Weights of a small masked image model.
Model: 6.74M parameters, encoder width 192.
Data: trained on photos with spoken descriptions (Open Images, Localized Narratives), 101725 training examples.
Rows from block 0 of the decoder, named by matrix and row number. Rows with one number belong to one neuron. Each number is 500 + 25 x the weight over the matrix's rms, rounded and kept within 0 to 999. All counts start at 0. Numbers have three digits each.
# gate: MLP gate (decoder.0.mlp.gate.weight, 512x192), inputs 0-191
# fc1: MLP up (decoder.0.mlp.fc1.weight, 512x192), inputs 0-191
# fc2: MLP down (decoder.0.mlp.fc2.weight, 192x512, transposed), outputs 0-191
gate.37:507462496465491504498520522475487515503472466434480473517482504478469479502473488569548494521449496514455461523456491472531522507497502537531510529540512467481464491485471495513487486513502552465490512500472498485485497509497506499451514509498507485518482529482499483519467465522519495470466515531495556480489525506495515526464490526489480529533521489496482458506479453476518509491499444458515484517474511522510516501475526491500594509475508497482529472498515515508532504536488549483497471517488490521484521519476490489477467507487507537516514499510493490481474484468536491506
fc1.37:515484461503469516547528515524510494468524554508459504485507482542494560481516526470515535475509488492499511510497511507466429510497508483461466516505520495514483502529486499463506433526509478509495490480517516504468496480458481495502497489489499523517523474557505514536521515485463541501525512505482519503476500492478474483472518510514500481483470495513522488517546498500483481498517488499491546530477502439465506505496484474530484504485503517501478488496508517485469511496504537507486494483494506513562466489530505476558475492455441488519531481482533466485499567499474478530
fc2.37:516495522488491522465533489480507534504555517539496484463499513510509505489485509508458515516486529504498526457466516477502466467546481516532512522514497526512484526454464556451520509558510494492525482495480488496497503512530513490535475487493469479505519535533523508531494444461464564495474534463545502506510490490496493501493483517499494492537527520525493502496464526523488546520492524437485471499477493492554504490479494459520490502495481481508543512499480504506491529507500520515471510517490521499543532475428496446537496546476494442490460510531478484489536492507516506523
gate.38:487506474485481544474480490494515520494550502444498532545494513480506510511509491502537493500483508497472508517463494471481515496492493522488505469527488497505491492496471493462507538493497507507483506489482492449507519531508528479467508522495507501506501433460488499481473511489488514461468467494485538503498520500477487475486542505509508482441502499521511487539468470496507496498516507502487501500509483519546488492520498489498550514477531509513519502500484504500509507510491495508493456487493503502504502524514509496546494491429452488497444474473491509511505515470496519495
fc1.38:497507503519505500503499508481503514486491489465476509510514523539514492506508510527482489515489540513493519475490490522509515487518492518490555504548493475504520522500529473481520527501500512489493478491482473486540459483522492505495503506483504502514512532518491462529494500464501525478543478483519492490477479468510510506522541516488527515464548487476492521514485478481501448494496486516498501484470478488523493511504493494526521531472517468500474521490515458489491497474501464492492492490478482510477504528519479471504482526432510468493499519505478519474523526499521490520
fc2.38:498518525481514473477561505508483501525499469476489485532514504504523484442483499503490504512490480473518513482491538492529492497498502495539529492511470513487508502494513500539477475519485494514525474474512455474528493468512498493487500466529491506510494552522520473514497492513525503500489515499478513495532507476502481506570519473462528478512520486500514480520532518502497511502571510508490510491500498513519587504493490509483513515488516508473522490504498479479503525501492503529513502486508495501484518513501510464497487488492485553459484499511490509461516509494507466509
gate.39:497501525509499522507515441503516479481514479489486494494496492465485483475475454527468507496475516475510515518505442495495524525497493492504482527511509530525562534514473509510508493488510498468496501501506498479452498469486503493492498457476470485508475527512497501535492473539478506530449489501474534485470484469474470489448488479501491485521511507485504495474471501505500505480510465477484460525516526482525504497467559501502505494496513481485510504490520506479507498490500536530510488490513455496496479528458498488466494480501476491484509462484473473495480440538455460492
fc1.39:502474521522502487527481528501506484503447490493493469446498489485533494532504499459563498530486460525486508505487487535542481501526534532497508512503525497490476503515562515485493513474508481567492534487507493534532483526516489499544504497521509508488546488474492513438453493474495534467539486485499529522533459485537527501516498528513491523489494467488488491539492486502516491526511508497496455463527471532449499543517499495503528533526504488503535521513525516509511503544547488487483489496511498496524521480477514497505513500512479541508534496517495520463513499447518529514
fc2.39:496551500477546477456508477493493533503511453512474463486515491530568483480470499541457495481488526505511499491502470482498534511518520472489534490506465476485528509489503483511524532462533494520547474524519497510477482467515499465481469455511501477515480464535510484501509513490526481522504507480491556482493516519502470484512490507487497529512507484522498499466484484509466516471514536470472485509534506503523505511518491502517484429508525533522500504498531448503509508527506470490505470490494521461505511529503506525516509441478526513535500505556482531494492493462518472484
gate.40:516514487517501487533516546559507515526463475564504522469484467506542475521476537482463487498514518517486525563508519489483442508467526487475570514521465486489522476452516499481476483488481478446482515488532519464517484537558501506534470467494535510507479494525502502542484540460518483480502490504550471480491504466536496487503503502464504504481486505449494488529528525508547508511503548478513481501466496491553506509542482504456485474476489481466454480513510501519479494540483472472476505464541435527500504537438487525481510475481499513516526476465467520487461498464511544448
fc1.40:465474486488455492468471510517487505477511517479516472494518525521461462424491486536496507494502517506520506483504480480481500498546530482489497466457481513508536484459444490444505485500512470446507451532483458494444505507458527482543510514485502506427491515470492488494539468488514485526457475486506486523519506505492475490531470470456509498526555471531512487486458509507525496471512513522470507492446527474535516598467440470513530517546525514520500467491482501511533509479522509513490467538485506516446472492486473486554493484514551501499426503539512477477520505511508524492
fc2.40:526450452484453511504453504505509498474551480389497478468500510510460505531527513505537513507482522520489476496513453509468538510507498499484476490464523491490560512525464480482521513543502533485521485493477457511510503479482436492522541534424496506540509521496471513482500475538482509471413510487449508516523475491494520482533512518447512492482501513540520456475481532489491504487516489496478524510532509517574480517463466462560486503547503459533509526485495480515489502533501537541529465548501451498480503489477485488524504531516484522505487457521511525482539516526500483522
gate.41:487522560466462554486498495532484529539484456481484434501444475486481486503534446527538485599478467497484463516490567515506508530537467489487522490485473460479502514512438491502494511445416527448526497463464534472484467494532475495500493449520549451491500496508488540495524485501553545497498538518477509463522568527517508551470503485459538519577509505504545485509473507505455488491519484464497507575466527494508535478443510478480513548473470518455558446488480496452517516539468579560550459470480494473496483495498526475505479462524535484574500542487506452496488486480486475512
fc1.41:457473513519478529523482521505533561491445509500519565475470498461554525473457562526527482519493482497446475462502461480438481470475549485475482478532501506489477451492522485501475561473497499533473482459483510508536503542469501513482475550464456561489563502535534466473532501490477434529513471478523470517439484507515511476561478519524475476425551495470607529487566506501541529493494502530510505495486534481549480581520490498521551497486512510507497553533515526484448477516507472525496531504511582500563479500499485496470515505437545506492592513539479540496486515472512518491
fc2.41:478532513486525470486451558483459457523523531518585503548516551531535480442448475483519516511512563539508522482489483501551534487515506506474519495516466523584518536545490558533503507455467536499545547546500527481559468473506540492512542488496506505462448526511505546531439479470496503520496511530460507520448465521525454512487495480515536506570486520532500496518477505501442531507487520497531490464556537489412499549503509485478487507524483502481524491503466512512507460510522460482494505487491419492516533501529537526490493482484478519490475515497477532466464460517505486526
gate.42:508497519493489485516487472473485480494512490483487492535489506489517488493461503525495483534513472478498486482521502468484485502469507514485508504512503487505489511516508510513545489501484494549504495474476502455484503455494494499494496462506496511483518469483484497477489524491471502511499482480512497512511519466493509490481495520469508505497508481494487486508515483515491500507502505515488505569471469479523515564476493493500517515491511492523531491492499489517518510468502493487499498457490490493502486509516485482462483504519507473505484505461490506486501472486471474495
fc1.42:503484498506489511471524527532530494499498490496489497488506497511483518513522479487518501488497537508491533512488506527533483504524513498506485507503504496496553532488498492491463508463522536476494506510527513525496482516489489526518496517500501475532481499498498521513489470539514500482484520516488516480527505530511497466517501485501523498532473476492505481472514520495530492500524493483482492474488526521487513422510530494530489533464501522478514505489474506467502523539508515531493481522496498520511506505475527498542495524466485473502518504488504494478529541513508496538
fc2.42:480495518506476511466493516534493494489495545494503523510506518523522477465507506495503488494521520529502484480498502530502526517523500476527529478520481523510524499503521519501478506499478489527514501528516503482492503493511537493485504516482496513467489503501516518524518494475512469500491499507503524498493516531500506512509462498538518496488517520499509489501511509498493497502520495479551451484534509485501503514499490496505508490506497488496531492515474470508499503510531525510495497545500515450464533497511493504479534467496489506475508492503493501550482482499495480517
gate.43:508492508491509488529549525535479516496531524528497503555463500516451502530506488515486516508478511443511540529470544507510500508491472491488491507496484501504497493501484474530479485530487517535482525529513539493484511513520509492483527512514502496516516538472491569532531505514479518548500497507495489500493480445486493530488496442490492466554556481487492494491484513506518492525538507483506472535468525480528512474479506507479495481480504499472520458468460504490503506507491552601547515530487530514490540478536508533532481532522503523531516479537510483496459499540523511500
fc1.43:525502517478497495555521502565471477487497505506503459549484544502496471463527484505484554485503502463513514547478547531487504490491482470483483534485493528493502492523504487511504495537489531486485545558528541500504521502481556491476539538507518551499530563506507553487524517506505543558477545530486489484477487481463475504519518475497477476539525517533491509494460515490529553514500517504516466530477493474496488443513513495526469488495473504483515448495509497526486488530488569546565529568509514515478564436552514501526509526562493535529448499570519506527477509504541525516
fc2.43:538484464524512463490509459484464506496516491509493485564485504525518511503518473448466489555509479502550519555486478456490441481462462549502520567503500525500483536502504497529546456473510535514478507531481522463509497479509490510519494464503506497533536473503482517477478457542511500494458524489490524498514531439512431504499512466495498509536510477541497479476476499488465474435530473500481541504491494523497527495473523520544502510496502475500464499478497501515517541492455505500514477479511492507516482520521504484490467491518509517489467469426481491460478493489494507529
gate.44:507486488534501479517482521469513464474471508499479479530489524486455514513480488463481495495508492548521526518476504531507484501497510514504539516484535499522492518472480546493470433473528470538484509529528516483517516515480524510500497521539484523505532503539475529543489512495476509447556507527505512507516506496470518504464549503513503478468477491522496496503507504516554500485509488541480467489483449535479506478501512481506478517514523476515455496471467472517526553516520520498497500517507493528470549490500488490491479510510526498468464479505523485491491544498486504511
fc1.44:484508482511470488445490499498479521509519475497517534457486489529522521509516488577534461493497532546469485462484498498503473518504515487526508489520485488519526494490527512512476522507469545462519498505509497516515510490511523490520506452489498470489467467492496506530510488522517486494489469484522507506518510519548496484514527498491503494469521538442505528511522506480529487517496518480498501512528487511489505488486500510445548491514520539456533506470474480466476507530517511516483501520521491513508458515440487500515487513497502493504511518495504492503518472481457526503
fc2.44:527526495519463508510535478521506501511465475533475518458499484481458489534485507496535508477541440471499517527466505529491490511487524501470492522467452503478552477500488472482495501509516510517525494456542478481450474460473507510455487462483466507504497470477500514443498474541493530513483494514510463481496477502484491494489481480507487513541507526504491481488476492493497463548473512548468500537476494463494481503556510510524503494514498458493526491534521508433477521449510509514501547475514498483514485492511509521496525455503487481483510535530510514539498475491485427488
gate.45:496502501524499500493491504511490482497505434534471448438479527489512482503502523532514510518515485424481480510485482465494503518505493495491480488522485490472475484515471499461484472511483444531474501509474493487450537419493491511481519451474491499548520489545489520494571425500498522521497514489456516507519529492519450483447530501536506500525507516513547468497490508505471506448504485536506506543486515458479517540499484479480486529492490512466510497506464456440453498564470488518531469520485501468512475473573533489477506490496484446506482496505496473546461490456518466514
fc1.45:500508527491522476495515507450494508475468488491507504505519522466441461479474452500502537492486527471520518502512489510489520487494504521516554515508500478474468484491502509458516481513508444530496482502495480533496490511497486504503517502490497476474514472476493478501538478442447438527509509518500481480518501476520499487495530492528547504525543501560484506526521510518460511498511523482523481494432478505493496563503457519454530494486521482485521524496516485503514504502486489539509497509499519486509529538535499514535498574479490491522441529526539498493489481537532494502
fc2.45:516493469460512504480510479454477527458457490433468437493499483497452545485552479530447495482488472495529529470507503475502457515489502484480521470493525491491547517506512469469471475510493523525488516435556477533511525534480521509513532472524512450510534513499496506485519509522519523497548507515505509502469551509489518473481487514557496546475494523494483483504486491496524458482460511524494484501473482515528482549473470466520530513503508538487482495506515504476497495471544497489501590531526529498490553510547463513500512518540535510515461513502524484475504457515486532523
gate.46:474483486492507506493516497488485540491489481480485496487488521507494479527506504517484504479498510445482508519509491492509502508504466486507463505489501500505513493515514513479485500466472463527465473487445484472475516516481475477482464518498482500475506441517501520502500451494481476460502489483476510506500502480517495497514486490488504481480523498536543498496549489523536510524523499480505509468504523509505505454504475471495522507473492515492490507485530501461462504537490514533483503482483477475485491485469502480454491490495489442485474503478448482437463507476477479459
fc1.46:476473473494492508499516544508524525484478487469492482501497545521543509514491498489503512502527511449498493513508454452499534490511494486501455512503518518462502496513544515440488504442529449528473511490489463504522506563484472507500448554499498532522530484501519488501498459475496469479518485478485515486481501501522494508500514511493499463401523497581527490474546487507568522545501503499498533385522521524509488460493487452497531513455495538515476536511542499486466504529497492532491540528478516503524509489433509504495500515496464489427482530519484510472480545484512504462
fc2.46:529522529484507522515505462479479499502504502506496548493498472469514493525504511559504480501488481487519506509513516515473476531483463511518505472527499482495482523513502510488505527490484531479499487520438516495494496497480526492486503514515494478479517475496474497494521510483521517489495495472524497504514484516513480492498477510501508464518514530512508510496552492490512525491491503483525501518535501504504545477495481505506473487517509510478528520461503486489474542486469511524495484484506494519488457503531505498501458500545505515517502528516494509487489497543476522514
gate.47:484517496515485528465508497504531516486503484502494491474477487490493522508513495526521517554460467489517510491475514502498497521483488492498468493497491487488474503472492517460483478500479456476474469491476511458464530461495504483453492473505526495505498490516480506495526505530472487508489502485483489492520515490493478454461518509497501503500502479479538482531488522513481482443524510491498496518520503517465519489488512469512524502463483522459518494495471502450491510552462498570500491478473483502499474468542497505445487515509486468518519476498504458535476524465495463474
fc1.47:484479475485534516493481474512488501517537492461518452490490524453510486515429492503505511505517499480482528512513480504470503494522523467481509503494485506482457481515511500517497499429450481509471504485435449469470468521499414477468478504474435501493500508509519512445545479442494495497478538501487491480503474462467472534519512464499480505503533502539487490520464510501471555505496476525512496517492540480529506490527469472476494505518501489529541486518515499526496468514441511500466475487465502482489492459504507460462512448515505479483491549514508475479448495486484478434
fc2.47:496482483520533408524498508505457480511490533504509522513491532554524472479503519469450498492500557506508476476488484506537522460536491560483492508512517512539468523468495512520513523492486467548503501518512506499509525510507551501472518486507455467511482495520483545519489522479479493506501535545530539498463519445484492537497515514483508491486476514497493490478503495514535528495491502426544482429463510492457478531487466514473538496478510514474495486494480518511539483501494518484480485521500458510504483466514497493495468540466501524496496488514455522536489406532533521524
gate.48:521507512488475543519499497509470491514499494511511479489496496490511551560461506497494485539532482501520522511457540485488485489483498492478499520511523515479485498495479506527506472570454472544491500486471483460476515507505501491454488478517485518498512483524497467488469517508505491494490490514532498468459529468444516531479473498529474517482521516490518480445508517498536503491494514507509473504487511471532492504495499501483475474500516510520490511513477488489537507469503527495498474465480508485500525477513500490513494456505500518501452490508505466491441491463505494462
fc1.48:485494512523500507466483481442513514519513499445510506538501508457473498500478534489471490520506492477501499489527481444469465494485502522474522492488493511500512493495516507484538476516502456465502523479506500473498520462528503495511522498488506514507501474520508471464470515514498489490524505465485510509502503469504499512528510511521508520521565480477507475520439496536481501507479501498487506476517516444492484537520486528480528535482514491499478475509553509539503505469491475514526499464463495491539493501515509510468486509523522515502489470496518520533511479506518506500
fc2.48:524517527482491538523518489503470502506457428523486534482496513540520513495545485509464448527508526488526547492473518486492506517520500523525468540444505473449528519485455475491517485516504496494488517500524544497491546497472469495496520506493526495503477472512515501490481502516474535477467510480486480498477491488518470539517507468490511472494491500493501502517505477501517447504474497483495506474474500492502497432531530505531500513490510495481483503509521517474518498489460491506521536490481517469497491489490509530506491503466487464503479458482536499478482524472470536508
gate.49:485520499509473530516511470507548496457504495473508503455522513481480597482516487488540485465445524526480473487492502499492482503504507496514462519508491508525492519498442518507486497505498496486487481501486525491456521458454499492473492499490469482545452498569483493548482510542473471505469469517482541489503511496478489467452491451481486489455464491486515512520504505488567497530500474504516500427547508498509494457503549518484512494487526502479485484484443499473491514540498506519488439487526515493498479482487456499527482484442470468496473480475464446545486540459465462481
fc1.49:555503507507494439530561500510497494524512478468494553541509482595548502494524544524483516499507570507492508482494485499522512517462504545571602503539525516540550516493510525498545524533494506466547543531528530506529450512538559517512546540521534490474517481495492498526483493529541575469500489479491504507503480533510506466490499515541543554462490523485469490534451466525493486479519524476463489510471480487522537500504495512499483479513490505518491520473527492518487529494524482454474484500483459568472509550518485528451500532510494515478530470523533539525505475546541497530
fc2.49:489503500508485551497479490505516497470473487488504473505490501472505504523578495487500517481491513455504496481517493478498546452457525482503491475496517500507508490487513467515488491503499505547516505481512501464481494514490459496441505511474533513512524452467511540504509549517482489503527485526469479518447446534482499504485483534510531501512505510477496495482498505489515484521485532547471532492510488550488424504467512532494469518537486506452468462509475514513503494494538490529510551482490469467504496500564498510532523468516514512492518480466508537462497489521451467518
gate.50:496512504526501499493504563487520475496463487468465479422492521506509488508529468479519502494502513509444498490477461496522524500511467519518532528490493494508529505498490511509519474507530509481484556522492493455478498517478548500478518509525499490511481473460491460508443498512500529465538501502502552519508508491497484477500506524517502522517503491515482503504496489473533473465485452488484518487483455519548471531467521499537500495494509491472498459475475476496477520480507507486488507494511439501464532489446494454465485534527511498491483503467482509488482469499492506560
fc1.50:498488522510498500521517437525513485517530513520485495534491477503489497490486489532516526515466488436510486532502514490491459500488497472492518493479500495510515520494493487530494511484474495520517484482475511494493492501504480484515477503493488489503531534532501549495546473515518531512490515482467497481499508516487510531529511474526507545516506455519492477477459526503496498499512493510488530519511513467507515501503468497479482501513502485513486525506501471491492498494494522499526517501502527509502480486527463499516491536517503490499555492495505480514508498496530462473
fc2.50:466513461501471466478459506512467514505502490477518518489509528535469533516501504494474512505508551502502503502530510500495536470478522515522468504507503495467525483514487511495494518525488510504543471484519482496477488543524476520539479514504498501504488487485511499515496476461475489498465512499520485504457459491506507480490478499518491507536514528474501514443546518511498484539504505513496505509459513506556470527504509536454485477494500471509508492506525539487459516502499502468478491523514458493540471522477466518467503498503484511513476516503483522497475490501497475488
gate.51:481484485469510514521477513471484534483474524564514528512521520505501485425509495511528491498504501507513518496512501512485469486520511465470446471488520489483497489516516510500485518518477456520474491514519486503522505458458447493491486527504460522500524507497531540471509519503507547484409433471502500525530492506510505513538499515486485476493513519481490491487519505491516479516493487525509458471516525469511477517509512488550493544440445461417460471517499522509525487472490485473512492507483469491492483460536532470493524464510491499500519521508476518499494494520493515510
fc1.51:483489488504494505474490486502517495500496499475486500499498484500518497519492514512489529493486516495487481505474484524499512506496486502504516506540487492506506512511511506517515515504499504511500494498494497493500498489515511479496495484495496480505508493508496489525504482500521502485523547573527464447422468451502522541521546527545530507488525537511502531526498507480502517491491483498513527516496481496516514459503493483478503479483541560585545537470447443462480486485485511493519474482494479506504499504469495486516485491499478507497500513510494469501510502504486471495
fc2.51:500543510534519499566502521517513508515498504504509496509488553498494507527506490506494499497475473504514507515488532494524498498506498494513497498531484547516509504491502500483507522453496525494500502518487518553482472499493507500482486509484462520493515522508482487492522529496429480497524482472509472492487476506507494491500493547524477508494499504543489505564522499495502483523479487540487556503493464495473450496473534519508451544590485529498504503472507398502496434506485461512489500497503509485519497542484539500487467513487476524487483498486532498491544473508500524502
gate.52:465520508471498519481512480520482502487520523512525515474502499495531519522485536480508515509501537529503538505482514539499556524493513503524499492482509531504504488460497498507470488494483430529484489476510502491487469519492509487490494462511535534481449503431484490484478525513478518482438511532541493467457480496489517515540459487522518528453528507461501517515506490498524507525507494490504464487469505536548495492495512536488511510489494516539562513500495501531494510511534503530490487517485461480463507496478524499503505470529514501487468491533463537504508474482475539493
fc1.52:486486509472501529517522447536497448475521499507532511495508495499517474508465540493502493526504549535471475487488548523506533483468525516527504535517476512485461490497505458548497535512474484551502517477480469489529446480480475513460483432484513502487481477471511502516467508501462499508478524505512502473478500537485539513509430495508498559486497481450506519504517503472518556535492486499539500483470555538542481500496525513501520523450493493498539493507530507507523481500481488509497478469473524491499498499531497483514512513517525482501477513542415520490504475462503510485
fc2.52:474477517468520538503536525495462531476513511515510452500480470538507477518486522476498484492498489496554482492495449518499489470501519470482442547552520501524483515510503515478494461515506517512498488526502490469505501503520492477456503533528525512486486556471432477502503485507481504482488473511493523510495524531474477481531493498532520479510511549539511457531541507505509517476493508482513501535520489521536500504500496504518484518495495510516509499472503463553474486533519486490520515499512525434503507512553484474499458483504477500507472526512460515503399512480509557479
gate.53:471531482497502518497484480482495518492532459500519502467516538502513455493499482513480518484503520489546501491486520502491487461474495480493507490504482495492514480500530495503459531475496517502465499484499474519478490516490470487471463518475477524503511517528521496482535536502477481522551412523572477430428463468493487520568540525495526511485525529505480515465508497469469543481491504499542532488509510487514487476501506502525487564464405525586573488506426401456452453491461466483509471519474484481476484486507526477524533474487487528485472550517503509512513550513486507528
fc1.53:495529485484495508508501482488517512505534491510503491489526536493505478496509489501491516486499490496534508485497518499489469475489509501486520485494486496494483492499513481499491523489512513505502501504509508529487502494485500477501477516495497520504501508517496504488510537523481501525532393506550469448413453466496511552568528551538542515504531518511486487491504499498488526475485505497531545497497490499492504491489509520525491555469414510585538461483411404469448476478468469480498471500493483502469481507494512478504518502502504509480494524497512485506518525513505492533
fc2.53:511567528497460522440484504514518516507492489492497484508505547506490520521509499491496481473466478487473488511492510495525496525509508508508500511493476456568500505502495486499494518443480523513509499485481523526542498498497569494463502490489513426502500521518519502499497494506467512490512479461502525507516519493508521495507520497473516523500506497496495493536500496503483491501513504493479521498496494506507525510481492471525496498510474435484491508500498367497501538516517484500508499501518511504490493455517523485524513511493464490433499488502515513501499507466500474498
gate.54:496519530495484535526470442485490483488518440523468472501491535489474489464494472514497480495505477491462477460501468464486509501487506526486518501508494499493471500502491489495510497488539472531496515487494485470466500485486499492488477492502479510485537465545502471513499526510472472520475472504462495488466519486479501453484508500494494468429530470506511494470500490491512510514501506524542496487478491508525493505510531520486502516503501513500485518518524491501528514497497490469487513479502499481470512509515492483508509517476494470468521522468475479501487504473477485499
fc1.54:483484526514483532487462475475498509503476498534482499517515555442491475492454500522500472492509512468506472464533485465501465501522501513480493511499507476507475496532508504486518505522516497521504495475485477497479521469469492506502488519504506518502512514516488474503500514506491501520528508486502478513512499450492508515513465508460506481479528450484504499501522515503512491513486514519500511489489473506512502520475498474529534516491526511506525501502542465490503501467504471523502528468496502501487518493508495491483479553511496455509486508455497454507519510471485467471
fc2.54:497532512515514453460506487452481504498508480490502495498498501476473499518492500487493503483467473502492530545519528487544457505533478511489480510517481503509480531513504481495495499501497518451517508480501495483517504482509469502539482461505524458504485489522512529529495533510508514510475533474494511506495505478518473507480579492509478507509495505493468504487490500500483497487496483504440499520474494500521531508500513519510524500458529507482495492485550501488484544484477513502507505475504464563533480543480476492481470497514482468499470478514506471490497490485499495510
gate.55:477476454495492498462514501475496481485509473435512511481514489475570530495519530506509529507519526492535515486488493499484507514514480491524477509524498491500503473476510494465498495465476500488501504494496485464541542490502489490458504489502541499516520488464497473554546498482472527494483508498478493478483501519538484515470540511528526494447509535492495508578493512490501469476506495495487495502474485492519519537481485443503523500497482527490502535480505478486504495518487507503484498512498456475486486492547511468480483538500519517483504483476536529534506511475553472496
fc1.55:490514485520494491495505480532491499494505473453499486493494486429574509507531524521479532508510512455503469494480479439465498520489513475493497497476509544479517483524525514442532488524472481484487511496485476498517533486472494502494514490517501518481525455511511482510517512475485507513488506498498486497504531514508494463456530470507493489496511537492496510547482511499504476486489502510497514520440466485465515464487505473508509514484486495475477542506513474492527480536494498479484503513514481525508499522561495490492495460537507478501479464440534463496506536455529469473
fc2.55:532465525481444504463530505518472501492504483453502514492495510501552471526481495472481460477503497486480520480512503500510502496499488479497523483557493473490459505457519481493508491502465515535463493486498520495490477513511470496480474505489485453520531489504475558534525534473511451491478524505517511498505498504483451499478526504482489464474511556528492521549549502499473500472501493492510498463477459520501494544502504549459486519511480501480481494482484466510525521511517492482478453485497486484520482469562507521463483514516489523496492510490536509510491485512529450509
gate.56:494492489500495479524482468483500490511492530504511532494530496527494559488552498492478492488516529484523491592488517470531455507477483524472517524520505498493489483503502471532514492525481546505527466513511501500540518465498493518526471454487495505491511493497492520478511492461489513495452509489521500496510503496483523485502500501519474542532451525471502523504534543509502492530495523479491483486481472509513518480513513500484488455519493514508521519490452497488481501477482504474502477454510525484486444495504454470479491495451529489533453482493486496524492457504496538433
fc1.56:511515509487511497507453493533497483454506498416486527492493537473459507516479522509515490479480516483538524463495504492512517475500498503511474517501511491488475504508486496512464472548496482491512518512505493477443504498513495492485517470487508498551453503466495487465479508527461495522459497490502504495509487458474506472497489492478497484536509510523466518511467495476540520487501512513507461494502515527476508496499513496500510493503530505492535495502456518516482506518501501521479526477513534511472524507498488522519512530519499508480458487481497517547490507504518485476
fc2.56:483501528486481515461499512526504538530510495503505468488499518458514533501494526525499529523487486488499456481502505496493512488510501522506483517524498520477489523515501505551436517486517520451503537455517492495501488490504524524488520509495516525544497495496508471485459462470459524513546534459492493500477527551491528495487462500424483506510479511444515482455469507522536521511506508512495527509506496528546458501494502498532483499462477486487554519491488490494505538492493509488501551461515504501496535531527533501483460517501462492544431507526485567500517466474540511491
gate.57:519482514529511479477488541528468487507449485536488537510469500517442500554529464532490483509462483490510529508508505507531558498529482502489505478502503507505468513489485459527449494510493522529466512511491487508508473533516482506496485488490477432519508542490510506513526457465506463544529515498497491485492458536502489520517509476454519495467508481504496490462453539507498487495526521472510510499503542533504504517493493492486504474475501486491494522502490518469477503518475490502514520524512506537505514536477488523487508505517522472487529536502499456474465498532548499499
fc1.57:514504523483517488503507489561486483522451464509502480536497514499458484504472468512485488500487484501545488493509522515487497501494487516524530487479504510504528496471483505528478513513480488485516538515482523493477536478480510477508544441516494473512448497537492526495511484500500503519469535497502463479527505500473496524504500418521511482475521494481479502512427513517506530504509475493484488507494506474513485499480533524469478491494489487515481459494524492510520493506470527525531505532513530535525494464525510502521501501573544495493472497519504479516513487503539463487
fc2.57:518506495498507504465529524498479525498502516461507447511488505475492508523530475518506476525514475520491514506482512504506485543497482527506484526467519537483468486475467477553485488512472476465525514478528503476518488463524484494533460462472461485525483482508507551478548466502524538517472512499475530495489503485556464486542544478404553530514492473489476507525464506488532520480520481483487504512550525521473516507499513485510506469493472523502537506501512508480509564518517500521525538487504518501502494493477519474497509461513553477501513503498488481508533490471509517512
gate.58:493489492496493501483495488499501523503490515570528476501506530504521477482552493512478521502503488518534542487493514521500473503506518457496479505481497500511523498498522500502467471494479482493471486462515507507494499495486479498527488497482505512497497484446494516486509513477465492493548544492455470514517487486527489480529498534440502476516509500524486497521502530499499464482501497497521509464466499497569512473487519496530505460544535529463498438492486499507519502489510491513518479508491423462483501498498534487503515482542489509502494496525502520490508498530477522503
fc1.58:499488494483492492502478517514524505529509487472491495521495485530490497456547460481509498491482496500494499497507528511523465491483492507501511497509486498495505519542503496500551490506507513502516475511499476504512529501492502524527503478504503505490496505545497501534529499508503466483499490504593551507456470443475467510474496517474516471459487534540529501526499538515526449499499497500483487509500511501487508523474523494474491497507445493570566581511520506496514497487497517512495509472517495494529486480489495518525505527509486538522486505461497476512482473510506477524
fc2.58:521476467449544490516508520482506538513523469474497491497504512491502554514520519455477505491502401522489515533499456493500471494489492503460488481486497557471517500538502453495527503454537502514504525534468488563526508514515481493529507474542479562516506543482503485493490469489471487516567493496478497490462487508511507448537483475537468489513516496510468485543496482512518504518507512504486472484506488502482494495470523481440483498598472468545479512507503529517468453531489536497514503496510498469508507516484484494502464550490472513504503492501507492530499506512468498517
gate.59:484494510492486453510466483473479491507521486492479481495495511477500512487496490482502516563498485508508494534507517493503499513483465511486499496498502482507484519499481495527502519484460502470521484480460503432505485509501473478458483490519493496495482494527491518512484527451509477469489512504499505495493508462467481516493503485491497512527498517481498481481490487500485481519513474517484491524471512507494508499511513500521495498494513498510513486479469477530534508454477522465543474462494455468478504487533507468447480438514492501502487467435493464477462505487478426515
fc1.59:483531497455500519482470492494482519510538469495520500472502507462493440490472501507487497536518437542533468482518535530494506488506495498488467467495456482498470504527474498507494554477462511450519495514499506462550497473512500463475505475494493528512472537509508512465479551472515479508462505506496480492482480481495492459457453499487485459562510560465503530530493496483482522520476474536510472534503546538457485504505510491487502495501511500468529508504456490526537494470487484503540483495496450486480477485528554474499491439494507514509489492513473501517496462470464483518
fc2.59:511492506509499548551496487503528522512512482538488486502484498484497509505524481485512503523467498478493549508490504487505486504498502492525486508486526495473499470483494480515493499460537524517454504469495460510496473522485479503488476534500485518513542473499479501493509494461487494495491480506490502503524523497488542492485492509508483519493497455538486474451502490504504473474494489506512523493521491511543539461488492514505471521481499485507507469483505487505493569495470521459493485487504510502510505531521500527486458502521504554519523507480515482488507500513474495502
gate.60:529526539509482488499511454474495498517485511476497535533512493479499501509493484489533458506503496466480482458522484498499569517483483520540457501509539514523474518484471547496554485480518464489527520508466481491504520494480523520484525524521526479502482492507479464529485441519531528502523507481515523529524506502507503516445499519470512471475501485500497482483499469507484496513513507497445515499526481500499501507468521499509522498505511509507504536484496470502496506474555495476478499523509509530483474512459492498452487489499489479456512511486508492493522478506484448478
fc1.60:501510499561515463455465439503498521506520515518513515531512540529471499502545531500496514497474505490543558534482478567520497529499487503518510485490478483567573516466469471493446488532489476533481489519495497511481498524493489489507480482519483533496524530504483526498523478496489463474520483499507488493477465488490520514493491485487507491490474499532500479508497531518522501504527531491492498484487521522539514445534482494518493493520507500533537504494459503508499511499511538499512472499550484500459509495521500501525498514513487496489487483511492489542485479514500498486
fc2.60:507502520460521492457483504505528429491511476485488519479479503514506482513506509501439520479518478513522548475504528479478497476484512499487536486428500439519524479545512527489458470541510503484537479474502514499504533512512508486508493502486500456487457527504585487562482523497526498493499465556475501496501516510503548479494498475475510496510525479489474510516486476504495467500489494544454527520486490505492509507498514548482483466518509490513464489528508517511471562500523449496507554482490465541531478500483481445533487509508480506471490484499544522481457497500512487484